From a checkpoint of a small sound classifier.
Data: trained on acted Russian speech (Dusha), 26041 training examples, 36.4 epochs.
Rows from block 4 of a small sound classifier, named by matrix and row number. Each number is 500 + 25 x the weight over its row's rms, rounded and kept within 0 to 999. All counts start at 0. Numbers have three digits each. After the name is the row's rms in percent of the matrix's.
After each channel's rows are labels from the 100 clips, of 14848, where the channel reaches its highest value: "responds to" is what is common among them. Only what is clearly more common there than usual is listed. The data: acted Russian speech (Dusha).
# c30: last pointwise conv (model.blocks.4.c3.0.weight, 320x320x1), inputs 160-239

c30.310 081:521523516479486519510482498487505497493472523497518557534505471492512488546500556494511511491520468515472495520508508491491518514527467502480504503475500504506490540517501501484501487504502516511624499490499489492510485510564503479496507455
responds to: emotion: positive

c30.303 094:462429495499492479455494467490468502485472493470437506494474504515482492483493508525494470463470468466460458432506474470451482493528504481504523496510476482483509442494501465496478491499504504521501502492471479498439469457436482489484515470
responds to: emotion: positive

c30.268 095:452443445456507417473510499493530515482491494502452513511466521460492481513518501489474486489560498474504481447512509515476494523518491450473510535479464455479492476484464505525493495505511511506554468473498480479452510505491512496478532484
responds to: emotion: positive

c30.112 100:510483524509495529471490498505516482473493507474479425439478443549490484499491503491487490472481494486473496469454463444473531476436478490491530475512501521528498441550502477468489490485528467496443525484476493492473484472434475428506493466
responds to: emotion: neutral

c30.137 114:497491543497485559515499454469469468489506479472496465472472482487497473511461501475477503425514490482555491504456504469453490514490491510484484498516527445505511484510458467496486499495559506466466522507484493498507479505493514465488569483
responds to: emotion: positive

c30.145 089:462543482496496486497531474502495496486477479481541512536468513516529514453526560480500529505459493487494467542521510498514508447526490503468551498468500477488480494547518515507488485536504515529502486438504505491539509452500497498497492474
responds to: emotion: neutral

c30.197 092:491549507521507483516508476523507491508470481469535510505486528510507491479512521493506528488458479507494448548513477536505519455502527526491541495493536500503446524535523492523469450544474535534482478479497546517534478475518468538500520527
responds to: emotion: neutral

c30.142 088:496514519470479510511490496485495484489474519524511543533479471478491525520494536488491526518483473516497489524496530477497521494489475510486480515493488492514474523498499496472484499513506503496626512521514481488519486498525522464492502449
responds to: emotion: positive

c30.313 102:499483468488489455505498493492516479480491516490491501511507511458442498480508479510482493487463482512587474483438505480477497511515529488463500471488490511484496515510530492491499506504583522502514458461518457454490490508512505502499517479
responds to: emotion: sad

c30.32 101:479457481509514504463490525485522520470469514494454487490521511509508490510499500457497468500557526515474504448527477468518508515523475485472515495475476460484483505530497540489495462488478490502527493449502480484460513494493504528509493465
responds to: emotion: sad

c30.66 102:499493499496476510477471478511474493490498493473491514487517460507466480519482509481479472476456493488546497476454498479487495486477482517487480487520516529531495543461482463476494520509520502499512529500521530500485476545490511483511523480
responds to: emotion: angry

c30.147 097:508501505495510459489506496503476501485495422497497473493535508540479483447444440501490506473474506505503488492501474496481511476455495523486499454500496516529477491502486470485495509490489474470434497490498463494501490487485481488522536492
responds to: emotion: neutral

c30.186 103:469539521507463551520520462515500488490461496486536517506472499505541506458501545494489535457477504471487468544515496512487530447523497528470529510499517480462450488546493473519487475531484522509495506445489538491538484455499481504504513499
responds to: emotion: neutral

c30.94 087:490497480499485508485496494491482491480498527492499514511486493507456517462485509495519500502444484478502487502456516481500529473486478489480501465455498480487495477522512509500483510482514524495559487471493524461495478524500512468489471460
responds to: emotion: positive

c30.146 112:491471479475467477483489523491493505508522500494485464481466544463476472485485466488482480431519468510489508467498492525445511535495508487503499529530466460534521483512473466483508508481517514485472490492475517531478476509507531522477575537
responds to: emotion: positive

c30.28 091:493466523490493492462505454500461494494504442479466466467494499518488508456467468509504485506426485474477495470489486480459541465435506509492501480503498518507482462531499461498494486486499485498464525523472480495469480455421484473495524457
responds to: emotion: positive

c30.85 095:523496504494529488484524496492464479500485474491495452500538507499511480460454492536522521454466484482489488488466504501477513511447472517471455505480522535473467447530509495536477467467486453462449471488486487473494488469509489453503506468
responds to: emotion: positive

c30.18 087:528527531503501566494495499501480485476466502497521472499507496470489494468489497463480522439470500502573475515474502511510545466458484493467478504473553455508468485540484485514480473515503507470532531476502510481518479492481486470504558492
responds to: emotion: neutral

c30.277 112:490471521476505508484558505512563478483484508503468512521481548525502528529553510476489497540531547497558479482546482472498511517561528515510570455473518475485497501517505522504508484557597528574518516501519524460479570471475477557495469481
responds to: emotion: sad

c30.180 095:491519492480482513493500484519469514523496481497517513488510517483484494441476494480507505466462467479520495507498490529480522454475513538490487505506523479495508479539467460515520533515476502491496477467512537535511457516498488522487491542
responds to: emotion: neutral

c30.74 102:491478490504489474494472489496490494499508524466494476448507530492454471503497468507495511427510454515551469487489516514454466492499511491491487504521500499489505483471485487497482489486554544499460461511504531492483447533484498501500583500
responds to: emotion: angry

c30.228 103:459433488483512451446497512469498499501478511517452499523497512457502477500488506489489483492521485493495488448504511521487493515508503492513470541502462467516490501500491500535490483496473494479542502506492479528448486503511512509492535508
responds to: emotion: positive

c30.134 093:480494497508544523503481554505459491475490470486491484502491498497497499469486496506491490513455498593430513491442500485530518470440502482519472517494488511531462585519506524473493498496459470489442533467483452497492503479509525469501489497
responds to: emotion: neutral

c30.68 087:517457477482515478501473527481504515512507563485460505527522538461477506563484484502507466495569506502501507471511505518508498521541481492502474475496524463522510496501478512499486503467504509481583499478494484509461499528542528550499523484
responds to: emotion: sad

c30.99 098:513550511517502527545519498522519484513489528508542524522485495521554513522513526508511529487517506510455481551534495507515505496532497511491543577499498510457500494536517515508504506502479499518518486475500509502545508492558470525502518511
responds to: emotion: neutral

c30.96 095:490499486542512528494496478495493509520479473487495529494499512501469475480474466487459485491511506517514513498512489519504485477525510523511475489521478532482509528504503484496534518501496510486449476489508508528489488531524486543527521535
responds to: emotion: neutral

c30.214 131:470472505521511510462500519496491489475482491477463467450487468494500492485485514487491499488490543493506523453461482457510483447474500488477498486481491503506480470523498527479512487497524467478470519483503459483461497466438499465529484465
responds to: emotion: neutral

c30.248 108:480459470469500484470519513474519524477492510510457534519493537492525502511501525472503469497515508502474535455496491489478492481530496474476509513477476476504516469487483501501492515496553519498545468492495463472460495507496508517490517482
responds to: emotion: sad

c30.111 116:546503498479529493458459512493474483485547517476487481468517489451439493514475463463485475505449503518529535476467510502530532434456471508484457451507537464522535498507480478471550533510505500487501497490528535505485502523463495483498507484
responds to: emotion: neutral

c30.57 096:473471511499516486456527518506583471495486504491466496455501503519507504543538514480498505496550553504508473461496501490519488528483517491496563502473500465516487521508480552506498477534540518547524543472509502501469545474489480508508481499
responds to: emotion: sad

c30.215 093:533489470502528488530482497499586513512506523525489559536495542494463469565560433537509482463572504499462494494536496512493504543591510488502555492497485493454505519476511487478489510480523544556515470492486524513496490534551514582501518522
responds to: emotion: sad

c30.164 102:479439510495506501471497469500466504489487501479464516524476518521498505490495500499496490446455472481458457450512472485451512518527494502494510496517480492502510455512487485519472480496493516523507514517462483499456475452486484496478534460
responds to: emotion: positive

c30.251 094:516512509483486489534513506502511479500469547527509547542496468476485495554501515489484515511504484500512498517485523486491522510476484497509482511475486491514468532494493482483490490527506512515634511514514497501513491501551512460489489469
responds to: emotion: positive

c30.172 088:519478519493484496478517470513562472485495489503460486475504513525500510513530486478493486520503514461538481466506498490469491511491513507506560464480523504499491471465504488511513493556591535555513507508531532503463523447442458498500483492
responds to: emotion: sad

c30.182 115:502511498491546504497489528484491499463486478485498459473534491484485503467469475485481499495491518532510520496464481475542539477456508514499469470500484474530490504537498507444506499512516471473439512472505484502501486495499514491513501487
responds to: emotion: neutral

c30.205 097:531501496475513492483460501511446513490515478472494487481505495462481508456475490465487499503452454506543510493496488497493510453433506513503443491507532474522498524513480474482529533505459474473515524521539493525495461532481486485487505514
responds to: emotion: neutral

c30.231 114:517499479476492499511491492508519478485486519523504547512483475495521504525520523480486515499510467492512479504505531496490508520500478491464516531491486476506481469494486518489491519511509508529575497478521506495499495483509515466486521467
responds to: emotion: positive; emotion: angry

c30.218 129:532521485515490529537528482486502504487492501476528501526490528496448494466484452462464513448466551489559479535485507500529509469512488464484491458466534471512471477500479503500492521484546497490487497439506492475534532527492488512505502490
responds to: emotion: neutral

c30.307 108:500502488512489464499485523471515500497525470552501471485514482487472496536501488530532503509532485526426527495440514500500502545504490506526493460500497499530517531490525514505486482511524495480482477550482469499503481491488548492503457495
responds to: emotion: sad

c30.127 100:471435521521527498443498502497506479486471487480430461408497429501510479500498508521506485492501551505467462423474492458532470473451474490477508512490496505477483458519518551478492490476505477491451517476484449485426521465411466457518494457
responds to: emotion: neutral

c30.54 090:546522490487481500493500487514472497482502497484523492510506512487528490493508490478498524455466465492550506520486506517492510474472488486471465529467531499517468475509482486521492483536483505486481492457516483498515471501507495496495513497
responds to: emotion: neutral

c30.219 091:490519544501488584517516495503509479495448498503510471501486477526535479471503483482496510437459495517514475521499498476522535456502493508465523525478526503470474480578499530496486462476542510510531513498476537464515492474489480484498548477
responds to: emotion: neutral

c30.239 107:519529540499476548521534475505500455488471536512528498528470513507492489496460488465478518428504531496557475540525486501532532460505500499468496507471543451462482452558459496517487464489524501458541495472502512460532506508479454513499539489
responds to: emotion: neutral

c30.263 107:495489539533517535481519495507473484489489464498486473500512530524491507460490467522509495517439514533462493479469482476515557466484508526487504488489527522533471548562524497496492481523497468509430562495488452497484510450488498489512473457
responds to: emotion: neutral

c30.60 115:478447467478495470462494469475499520467475490499445514498475515494529504497489520468500472489509493459481508448499487490464484481512492477477494509501465453495515431473477486501498505498510492491515481484502465491446485497470499503483518479
responds to: emotion: positive

c30.116 094:506493491463478481500497489484499501479465506502493542525509486472481492521497528517503489474529485522498506491479502479490518529537497493484489495483506494496511530514484493477497505494562485487600480464503452488489501535544511482483493469
responds to: emotion: positive

c30.295 077:487511503473481497498498495488485502488490500509511527529491487483487529506480559509500520527483481518494506524489535494493519527484487502484467506483482491528472564524509506482489500504533491481575488522516492501513495523529543487498480464
responds to: emotion: positive

c30.155 097:517485538509490541495499452503495480486498499480483475450482469544491499485481489509494489459463480469510484482482478457469523460464482510490512475518513531489509411522504456486513515494540481493490525518491479488475482484399464445494502466
responds to: emotion: positive

c30.269 109:464511514538543515494506544502507482486465491479504481499506491502491495463499527497500514492512569579499493506469493476561565507492502498490487479479519505507475556571512544473485457507487485496485508458507501471506534468511513487536495458
responds to: emotion: neutral

c30.234 095:528472495468467499497504493502546508481507515514486559541481528505489512517518489475493493485501487493546509477541519490476501481558488482465521514481512475484495445493486489478513536517572545519577464475517528477486503489498495524492490478
responds to: emotion: sad

c30.118 112:480472480471492473502499508511507500499472535521487571560462530496516491518511537511493488462501494496484496480531532508481490480535500461491484570496451472502499490472473513492478522488509489486614485497510470483485503514525520504488504483
responds to: emotion: positive

c30.21 074:494534534487521509491498517494503497508496472506529494511483503523493507454481522473492518449437484501416482515494474498461528482493505502536502494516476523535504514481478474479480490500539513486450562532470498514528479463502488475488505498
responds to: emotion: neutral

c30.101 122:501489521512521519482497483497467488494496502485497478489526518512469471475474466451496506468440508502537481485480488488532518473480485529453486449498545512493506477486480518484496476511505521507509507503499498472490488508478472507518529462
responds to: emotion: positive

c30.288 117:484500502532539538504495544503515502465487467506493474486500479540509512445503536470481492479500549537494496502498484475557530506494477489500488481510460482485489488540511543458491498486492474491466502440489508473499525483486514490520484504
responds to: emotion: neutral

c30.206 101:480491502506541512479476533484475495483479483476484466489485474525488477501496507506499496466480480549436498480478506494522516487468495493509509505504487521509493543508499522479493489470445488482437552461467479519483486463514497468492525507
responds to: emotion: neutral

c30.87 082:498476526510512545475507498495497488475499507495474432426479443522497501493475504510496483494434503501510515465462488457509529452420484493486491477506501523488505425553499507479511501492544478474469532491496458488465492464397486434507498460
responds to: emotion: neutral

c30.230 075:481530525526479538519503483509511502510481511494529509510467533509509489508503499471484518443520472482512454535518485510484493484530524513494518504510508493494485496523484475510485477513487500519483515499493510513533462476518492514496528530
responds to: emotion: neutral

c30.262 121:514506487523514503551511487485547444500478525484511513506522522484479462585506465535483508463583506522520496530467509469532517597560517505497497479477508501480491502525519516479476495512551545508489485479475497464520502516559541526505547473
responds to: emotion: sad

c30.223 106:521532460518488478503507479521475496490492498487529503536490508520500468465504455461481520467466512493527488528504508506504514457489493455502498506478510501514478474503499489507489477515518511513468489461475509498529496503524513503508507502
responds to: emotion: neutral

c30.244 080:509496540471471500503469488482497506527536483547503500501493479488500526474475490521485507532518456513484555504504519483469483543491488516544478511511475537504505541492508483500538536482519489475512499617513466478495461545484537469477496463
responds to: emotion: angry

c30.260 101:511449520518484518451520464499469489491498483489460472478481520546491516509478495524517470492436487473452484454481473474470545467457512497498523510499511527510480457536510479505487484510510473507482563498485452508454496440449482462499477472
responds to: emotion: positive

c30.221 122:477494484486481474511507490488525498509477501485503568560522573471460493512535471534478497468458498522541497496521532518480495459574545491491528507497510512478481490504483489501487518500563561525545466484521508488497486491518525558502499506
responds to: emotion: sad

c30.194 100:471503531525551523517500497482530503512486520483502512522534503509510516502501493474486495457518536528470478511537478493553520509540502532476523493480509498479490508557520577492499480489486492507501494463486548486508501483539475556514506510
responds to: emotion: neutral

c30.33 114:490509513527518536500498534510461475479483468499509494512494504532492491464484469503505509499452511578451536503450496497519551448456497493497486498491521544546476568545509505486495486508460471497451545469497439497508513477497516460512493479
responds to: emotion: neutral

c30.115 101:488448483496475483456544505497608492483471511512438500477476514524523492535537532494510478515547537463506480442511488505473491530529504473473581493464494454487487468473499521512495479524563522544523494468507531471439537490458474515504475495
responds to: emotion: sad

c30.20 099:501532496494482512499534473520495511487487495496541516524531517502542515459505572486512533515459488471530479537537498521496496457485506516482533519486531504516479488509507502533502485531464489506497497452532514526534495503504492514501482522
responds to: emotion: positive

c30.40 093:502490513492495543493476510485496498459493509501483486507504434527499477484491500457467479469506478514462530489506453471481534521519477490493505484501472481507521477553474491480518495488510495478499526464498483489489491505496497486480521476
responds to: emotion: neutral

c30.273 103:511463505524519520496525516535609491492467503520472528506504510558515502467578525518515485480484523487528487473504483464481506504541494507482613497502487529473524474490509522471484494519586525584487489505511534464471532522468488514513499474
responds to: emotion: sad

c30.318 067:497475497503491462512482506492510499507480566499487583587493535489474492567507463488488483475510481505499468488517479502509517483557491475501511478490487464518506515499500511479498506484486491528618477482497465493490485486557489494496450485
responds to: emotion: positive

c30.238 104:536443477488501438505475518505565522495481508521450552545506522527496459534543482558523467485558489498464513467526467485460514525592472480477545503481495536480500487477496509484497511493519521524523462492498505473458508543507483532502487473
responds to: emotion: sad

c30.82 107:524523480531475514512504433514527510497501470479516485484522504469479490456497504511473500528499505502544517523458524511490489505490506518508483487511527518509467518507527460508525528497521520484425491458532522514521474555496515507541528529
responds to: emotion: neutral

c30.175 098:471515521500469572504539472510498474471485498500520490505467492529516491488480529465491522454486493498489486516508473480489548477490495489462507494489525474480499452606490495501494479496524485486523522474478514478517492452450492481485517479
responds to: emotion: neutral

c30.279 101:496467493472493481488525507496564505476485506501468528543496522508502497522544490503501491510505514489549480470543498466492509516587518491479556465486515469468502472509505509486487492549603553546506468484511520459468528470485495556495483470
responds to: emotion: sad

c30.159 076:500533510490492472490515485494468493503501473485534500499510485495469489468474455493506531469469478507504482525485512508496509498461493501522497490488491519482454512526526494504502516483509499484491483508491524498524477500529499484502487513
responds to: emotion: positive

c30.276 080:464545524502477524527509505502526484496493551496549510520488514498511530476507554485486539458487499469535501560508540507515539461512500497488528501473525448503495484541490511499491492524556536509540501502493515492557493468498519518501500513
responds to: emotion: neutral

c30.39 096:473523524510500531500502504490503481485467492474522500505518501491494497457473523498498517465498466498509473520482503514476551516470497517480494489494525490504464484561497481515474458528467502489524522441499492497522474470551470498488538480
responds to: emotion: neutral

c30.62 100:494502546515526502496495485512494487522478480498511507515550520532489487465474470481498517490465489512476446500519482504517533529481487561497502479488515532501468544530502511514472450483483511511472535527470505497501482462529466496495518462
responds to: emotion: positive

c30.110 095:475548496473489502501527480508476513498480483468545515519493543501533541440503545480504536474455496454507486538520507533492525431498510490486527529492515474506459483554493494537496493535520515514480491450504535509540487462523519519497496521
responds to: emotion: neutral

c30.152 093:510452473484496458519481530495562513487488523513459527533499524525487451544539470516507470479569504500487504475518480487489507532601473452484551474493487483492496494499476515482486501505530522527512482478508479459472509538536500534489488472
responds to: emotion: sad

c30.2 110:494464486480491477492474506478508495486475530510476576545467488487490489516498533471478495476507467497501497478500513479484506465526458478461478510491483475478499455504478511472478492480498497481630472463506468466469474507524490473482528459
responds to: emotion: positive

c30.48 120:499473543519519503480522453503474484510478475493484479524525539519488498475463461498506512499441501486515477476512491482484543472481489552468496462487537517478484460547520498511474458492485496496504528519489466470473493463510480503508506454
responds to: emotion: positive

c30.107 080:524501519485498493505497502492501502490498514497502557577502495499500516544497539521522501497510468511460502492539509486469529540535469501491514520473495510513493548521512480497484493487511507515618505498490489486492479530569508484489490467
responds to: emotion: positive

c30.50 124:541492475502532491463490542495487480475507536489479470461541475466461478487478496471487474502448522530563523466445499494559478427445456500446471444470530510517517521472473521481521506512536505492514468482550502487472513537471481473527538467
responds to: emotion: neutral

c30.250 095:526515513522527501504445534493480507485514493479508476476493489480490476454491474491491506501451479526472501506494476494544498501482483514510474471513495483513529543492503514501491491473475503478421540487473492509505467495438506483495536464
responds to: emotion: positive

c30.0 098:479477554533500568466522479519471489513481510501475463485490508550509486506493512518511477498407503496441476467461473477491526440454502533513520501506519569518468466538516489492472474505507473514502565524474446505477502430462477462512475481
responds to: emotion: positive

c30.9 102:457535491525490522529512486517507522509501479485527516503508526486507487463504502489476514485491501510512509540510486528503500482529505529492510524502526499503490512517504481521532516510515519498458490481496551529531478535509505565523528528
responds to: emotion: neutral

c30.88 093:535439474489500437468505526500568517479510505514436547523508485494491460567537482510508463482565501508496523429517464479454512507585487479484533480473494508498504484495486502499508512518546521513525486474505474473444516527503478509505481475
responds to: emotion: sad

c30.187 086:489525481487484452490476474485497487498488465520529511490486476477481464506509482521511517507522484480453497526481495488473503554516464492482518461461492489501493486498520489495500489498469500511479451475479486481526470503553518472497508462
responds to: emotion: sad

c30.13 094:532536492497511505513501502508494499505492489494526478484522496467488478483484465445479528440466491496555490526474505521511517468443497510496467486491564493538474502498480493519487482494487511485458529488500508502522468529523485480501564523
responds to: emotion: neutral

c30.202 102:487498515477528512505495509503484471470478436466502500495531502522468486460455486499494514465480489519490483503486486495494538476438475505469479455492521509520457527525493489489496489493460477485452512437503467490505491497497478477497515469
responds to: emotion: neutral

c30.169 088:515459462498535485471499545491586511479471477513452495479511492524507473490527526499503473483527528509504513442491483497496484532512481476463555483481477500503492504472489539486494511486527490516491460467502517478460517530514506509509507517
responds to: emotion: sad

c30.171 090:531523481472492487502476510499486508499521489470514506499522506452474492502492485452475499490463467499547515511481493516497511440461493504497460497503526471513495497501467462506522509502497502481516494481533507510511463541479476495499530512
responds to: emotion: neutral

c30.75 096:509462534476468487459503462535578493489529480509457508454480475531511509521553463482485497532520494478506501454520499455474500488503494518480576496493505520484523451502507501490530523530570517563487515535512527492455506475418476485486492459
responds to: emotion: sad

c30.208 095:494500486525530503490472509477509518465475477463484466469514447481497483452484519486472491508501545519510512493486478477539468482492474498494473456482464489491492500497504514456515517481489471467449489452516484482492499510448496470529520469
responds to: emotion: neutral

c30.43 103:541497489504508475496451503480512494489512505503498480483516471500440447518477456496484499459489465497550510486461489486503486497468489508497484452517503481510538504442486511481512509470507517491478485489490504499486440555475487462501558488
responds to: emotion: positive

c30.141 086:497490509494475456475510430528508487488500410498495474462511491558508506470513472500515500486493497466453501484515477493455481508459480522468552492490501526507501459509495463495489496505480481545432502501480485490488495467461501480514514479
responds to: emotion: positive

c30.176 105:491533510499469549505528479501470463463486459466526475491475483498534493472469570462507538428456501485540480526469502495475514445467492472464494507501547427482465459540471468514473484501495507483530506437487492498520488464482486480499545481
responds to: emotion: neutral

c30.72 110:499491507484470520487494493479498514489494482505492508496528460462474525496491541551496495494507507525481498488481544486506496535493493511522489489500533534533436572508504480489482507492538489495546512534492488525485499509504533454493506500
responds to: emotion: positive

c30.51 131:497513541531482512536518489516515508508501541501519512549467509539522523508502488480497517490491505480503488538582467491514531485546494530518530485485524481455485488552508514505497479499491493511524518502479545468522498475526474535491503490
responds to: emotion: neutral

c30.83 115:562469486505517537517480504499539475490479517505462495477488462509478476525508506515497461464545486504553503474466486472471484524520481487482516467500542518500510509486480504473503506476557503488498481462524499481475488554503482487493528480
responds to: emotion: sad

c30.92 102:472499533564510540477500519508466482507500526509496473512507485536494484511488467534528497519450525537435510491472478478534528447481491511511499508485507563525497531525539530488495509503471459497475570500485448494494519464475491459525473475
responds to: emotion: neutral

c30.283 098:474428500472508482469483516499502493502488514519444509518497503473504470525491501519489486478523470486487505449504536502488502527525483496487472543476484507491475458516490503537501485505465502490542488499515486502449477498509516489484524493
responds to: emotion: positive

c30.211 110:484465513493508512464545485511592485515482497508475504480521534506517511517588522475487493496503531475527466472511507491492509517525528523512611482488521484505487496494506517497494463553591547600508519493517539486472546459482504527494489493
responds to: emotion: sad

c30.90 082:522498529500507521486485470501474497491498485494486467466494486495505465482463469448489495474504481489562507499480483499458478470476501531477465500515538487471486499502480459496503497485493483475448464518524486502486472519501474509502546508
responds to: emotion: neutral

c30.103 111:474456500504482498484528443518474503486484472485470485499477526548505498470501480487504485475452504450474444466504470473466529482512504493475528482507501479466514425526489464495476484513513497539495526500463477479465500460450476510494503466
responds to: emotion: positive

c30.65 103:509440482477511462456486541497581516469474485493429503477509498499492466540523522515506472479588524473483475435512476505475494552526481466462536486479475466501495469481469522510500485503511493505513494455517495492437508510510471511500495492
responds to: emotion: sad

c30.86 116:474421460489495451451475475483512515467465498498424502499471482484505479515498518498490461485539483461478483430498498474464495499523472459472507506500447469495497430483482499499493481496495499506521473484503482498423485498463477496486502471
responds to: emotion: positive

c30.271 074:488503502530493519537496477499507499509487489490501490500512514508491473486479448528494485495558501497529505522501494503506504547553521516509500465497522524512505519494521479497501495478536521492413502466492522514511474506562501536510520534
responds to: emotion: sad

c30.123 105:548491452465498423500497527501529492504488494526484461450455509467488472505512511542504484490527484473508514479478485524441472497477521477503486487498473450466500472458490472525496515487507459453435448495514493497492495534461495502487472538
responds to: emotion: sad

c30.282 095:468457488523505460496505538506515510495480541498463569571499571514479497525512476527483458474535511524505524462500481486500499508570512475480517505484473493532528509477480503503507516479562507514590484500496452484469502556556510550504486471
responds to: emotion: sad

c30.76 088:494474536486503472508473487494495482523471506529479495494485487500513470510506469502478501453517477474502471496504512481463480508514503542516520510515450494447475445478486522479494483511498498514501499555514484472486491496504480487483541481
responds to: emotion: angry

c30.281 097:479492525527555500476519528499528483499477506495488488486517489512496487520518507474495499497518575557475484477504487489563549491507500530476523490477490511516473537573513565483501467510481480517504538466495497490483537466520474508523479472
responds to: emotion: neutral