From a checkpoint of a small sound classifier: norm batchnorm, depths [10].
Rows from block 2 of a small sound classifier, named by matrix and row number. Each number is 128 + 32 x the weight over its row's rms, rounded and kept within 0 to 255. All counts start at 0. Numbers have three digits each. After the name is the row's rms in percent of the matrix's.
After each channel's rows are labels from the 100 clips, of 14848, where the channel reaches its highest value: "loudest" is the band of the loudest frequency at the time of the peak. Only what is clearly more common there than usual is listed. The data: acted Russian speech (Dusha).
# c30: last pointwise conv (model.blocks.2.c3.0.weight, 320x320x1), inputs 80-159

c30.199 083:074084101044088115105146111190084153126135120178097102105129174111150092123145112086161101108038147155099174149124122110114098064143145141087130122160136157165087133120136144173123085147082106149062120135152140148154117132158140128092129140
loudest: 500 to 1000 Hz

c30.299 085:113097107130168145143130169123144113139122156056128076120095174182128153128150101159145123094113107082177118114204071115108198171157149117149167209129154146163117101137137121128122091174106165129136119170055093149117144112104127138084181131
loudest: 500 to 1000 Hz

c30.255 113:153177101172134161081162102150153127127095141101147118151130155083084080144117102106168145172173161161139173156174146111127127134093115176120101113117131147157074135120125119134114160104100103201079178106109151156126136152121133105093131127
loudest: 250 to 500 Hz

c30.17 096:106167094169128111162087122152107163122135119127111106101128115146150139126119094165101129183101131129129095082127164134132064072171114095122152114082084149108102148157137137094105103111130155134164111154085137098163159084085115106170149120
loudest: 4000 to 8000 Hz

c30.287 104:058160094173072114168126132139152093119104106123119139139136096127145105146093117112109146128075110116052100143182124087097091099101108125099113102081124100127131095156116087081108132146111136149106116163100117086139143144092084111068083141
loudest: 250 to 500 Hz

c30.292 117:122135163179156115160135173176138152061175082108087051111105106132124130163096123158113139153146132147086123135191179155182070084099107057060150143097145110071152116120128129120075075127112119100118141094047129107182120166059124075131036079
loudest: 4000 to 8000 Hz

c30.230 096:185128126159123116084163125112107116154135132122155107164154130144125165104150136152101098129183201118147171133165026141104146107158119111099178177115135219142073124102170159197126162127145148086122175106063179118165186107130183156121124162
loudest: 4000 to 8000 Hz

c30.280 097:080129118093165104135088117140105188082184085172095076158084124120128120145134124082131111139141111111154081097157136113101070166185123154116125101133095105121101066120135142093074094119090099145110122132114100174167125102072093112110159085
loudest: 250 to 500 Hz

c30.98 113:129102138099149112092068115134083156090181093135083214118132155118062111054090165099138056121131110164110156096077084099091123149092151109138098070126075116169165143185122108109081139149080097112097140073145108143150098169126125083104109091
loudest: 500 to 1000 Hz

c30.126 118:150128117137121082157101151131129102112119120108163131103094180164101217154127097116133144146079139147145121087181098127150126106080095088090152097114080143207110120139109128154119125127088145120114142115111136107123136144118125078150148131
loudest: 500 to 1000 Hz

c30.9 089:196110190133139147084152076136165057129138151179204139121122165143145145087166156093126131160129152123081127165133114142120145163124146171143090132149137148131080141106098197177142148105159144069141094118146148144174151127103188155191176179
loudest: 4000 to 8000 Hz

c30.85 118:110102194164202105128166124115064178134118121097104092169046122151126175118145089166150079139188087108176106160019073099116157118121147160117186140147167105088130071117182158111123132128144117144095145142130083126157173108117134105152134154
loudest: 4000 to 8000 Hz

c30.290 116:143091160161134143137162143075195142130107162090129139108069173144101160103123161169143125116151143121181158108157057116128116135112121112058191178088142150115094090128152148153116116138165124093132145145118131145134163127099128170141108139
loudest: 500 to 1000 Hz

c30.306 100:109098159145117162110116143104100106094075112101112111121073100125115141082106088090120111052093139117167160104108123129088122111093076125101151208069106116107110105120145108145118155113144146113060102090133150096129089119073121093120095145
loudest: 250 to 500 Hz; 500 to 1000 Hz

c30.232 083:079098138123168090121149119123155192132089127127154106165136103071111146120125119127085112106129105123203141132073147092092161102104119116093172207103110133116104167155171128101109188109087088089148152085119165134133147111114140173148117042
loudest: 500 to 1000 Hz

c30.233 087:180142120118098135083150144094115136102130116115120096190118108156183121130145087118126118092120179027102099147164122189112183127121128150125121087186167117111134064070118139162085105132191139114118086163206112137077128075100075140123142127
loudest: 4000 to 8000 Hz

c30.190 099:080139157116124110167155134162124158132117134136107077143146150118140094146112112136080120110071134138172145119162114149143133138163155080119102143130119130152068110097154112101143136125132118085168103133129116114112136056158120143118133142
loudest: 500 to 1000 Hz

c30.86 100:105091087131115137069131118147155057142156148105149109132101147137130127058153102053137125080116160155104118157103152137115111125124114172162143141124142161117120115133136130171093123140116154134112099130092129099121117149104114118093080143
loudest: 250 to 500 Hz

c30.12 078:103192058155104106123171136137119093167166153052100116106111116111162093122153089131075108139102138176106173141161130121130109033087157109113109064100152108135079100123159125104164166089096119150068170140083159066134149179114063077136082112
loudest: 250 to 500 Hz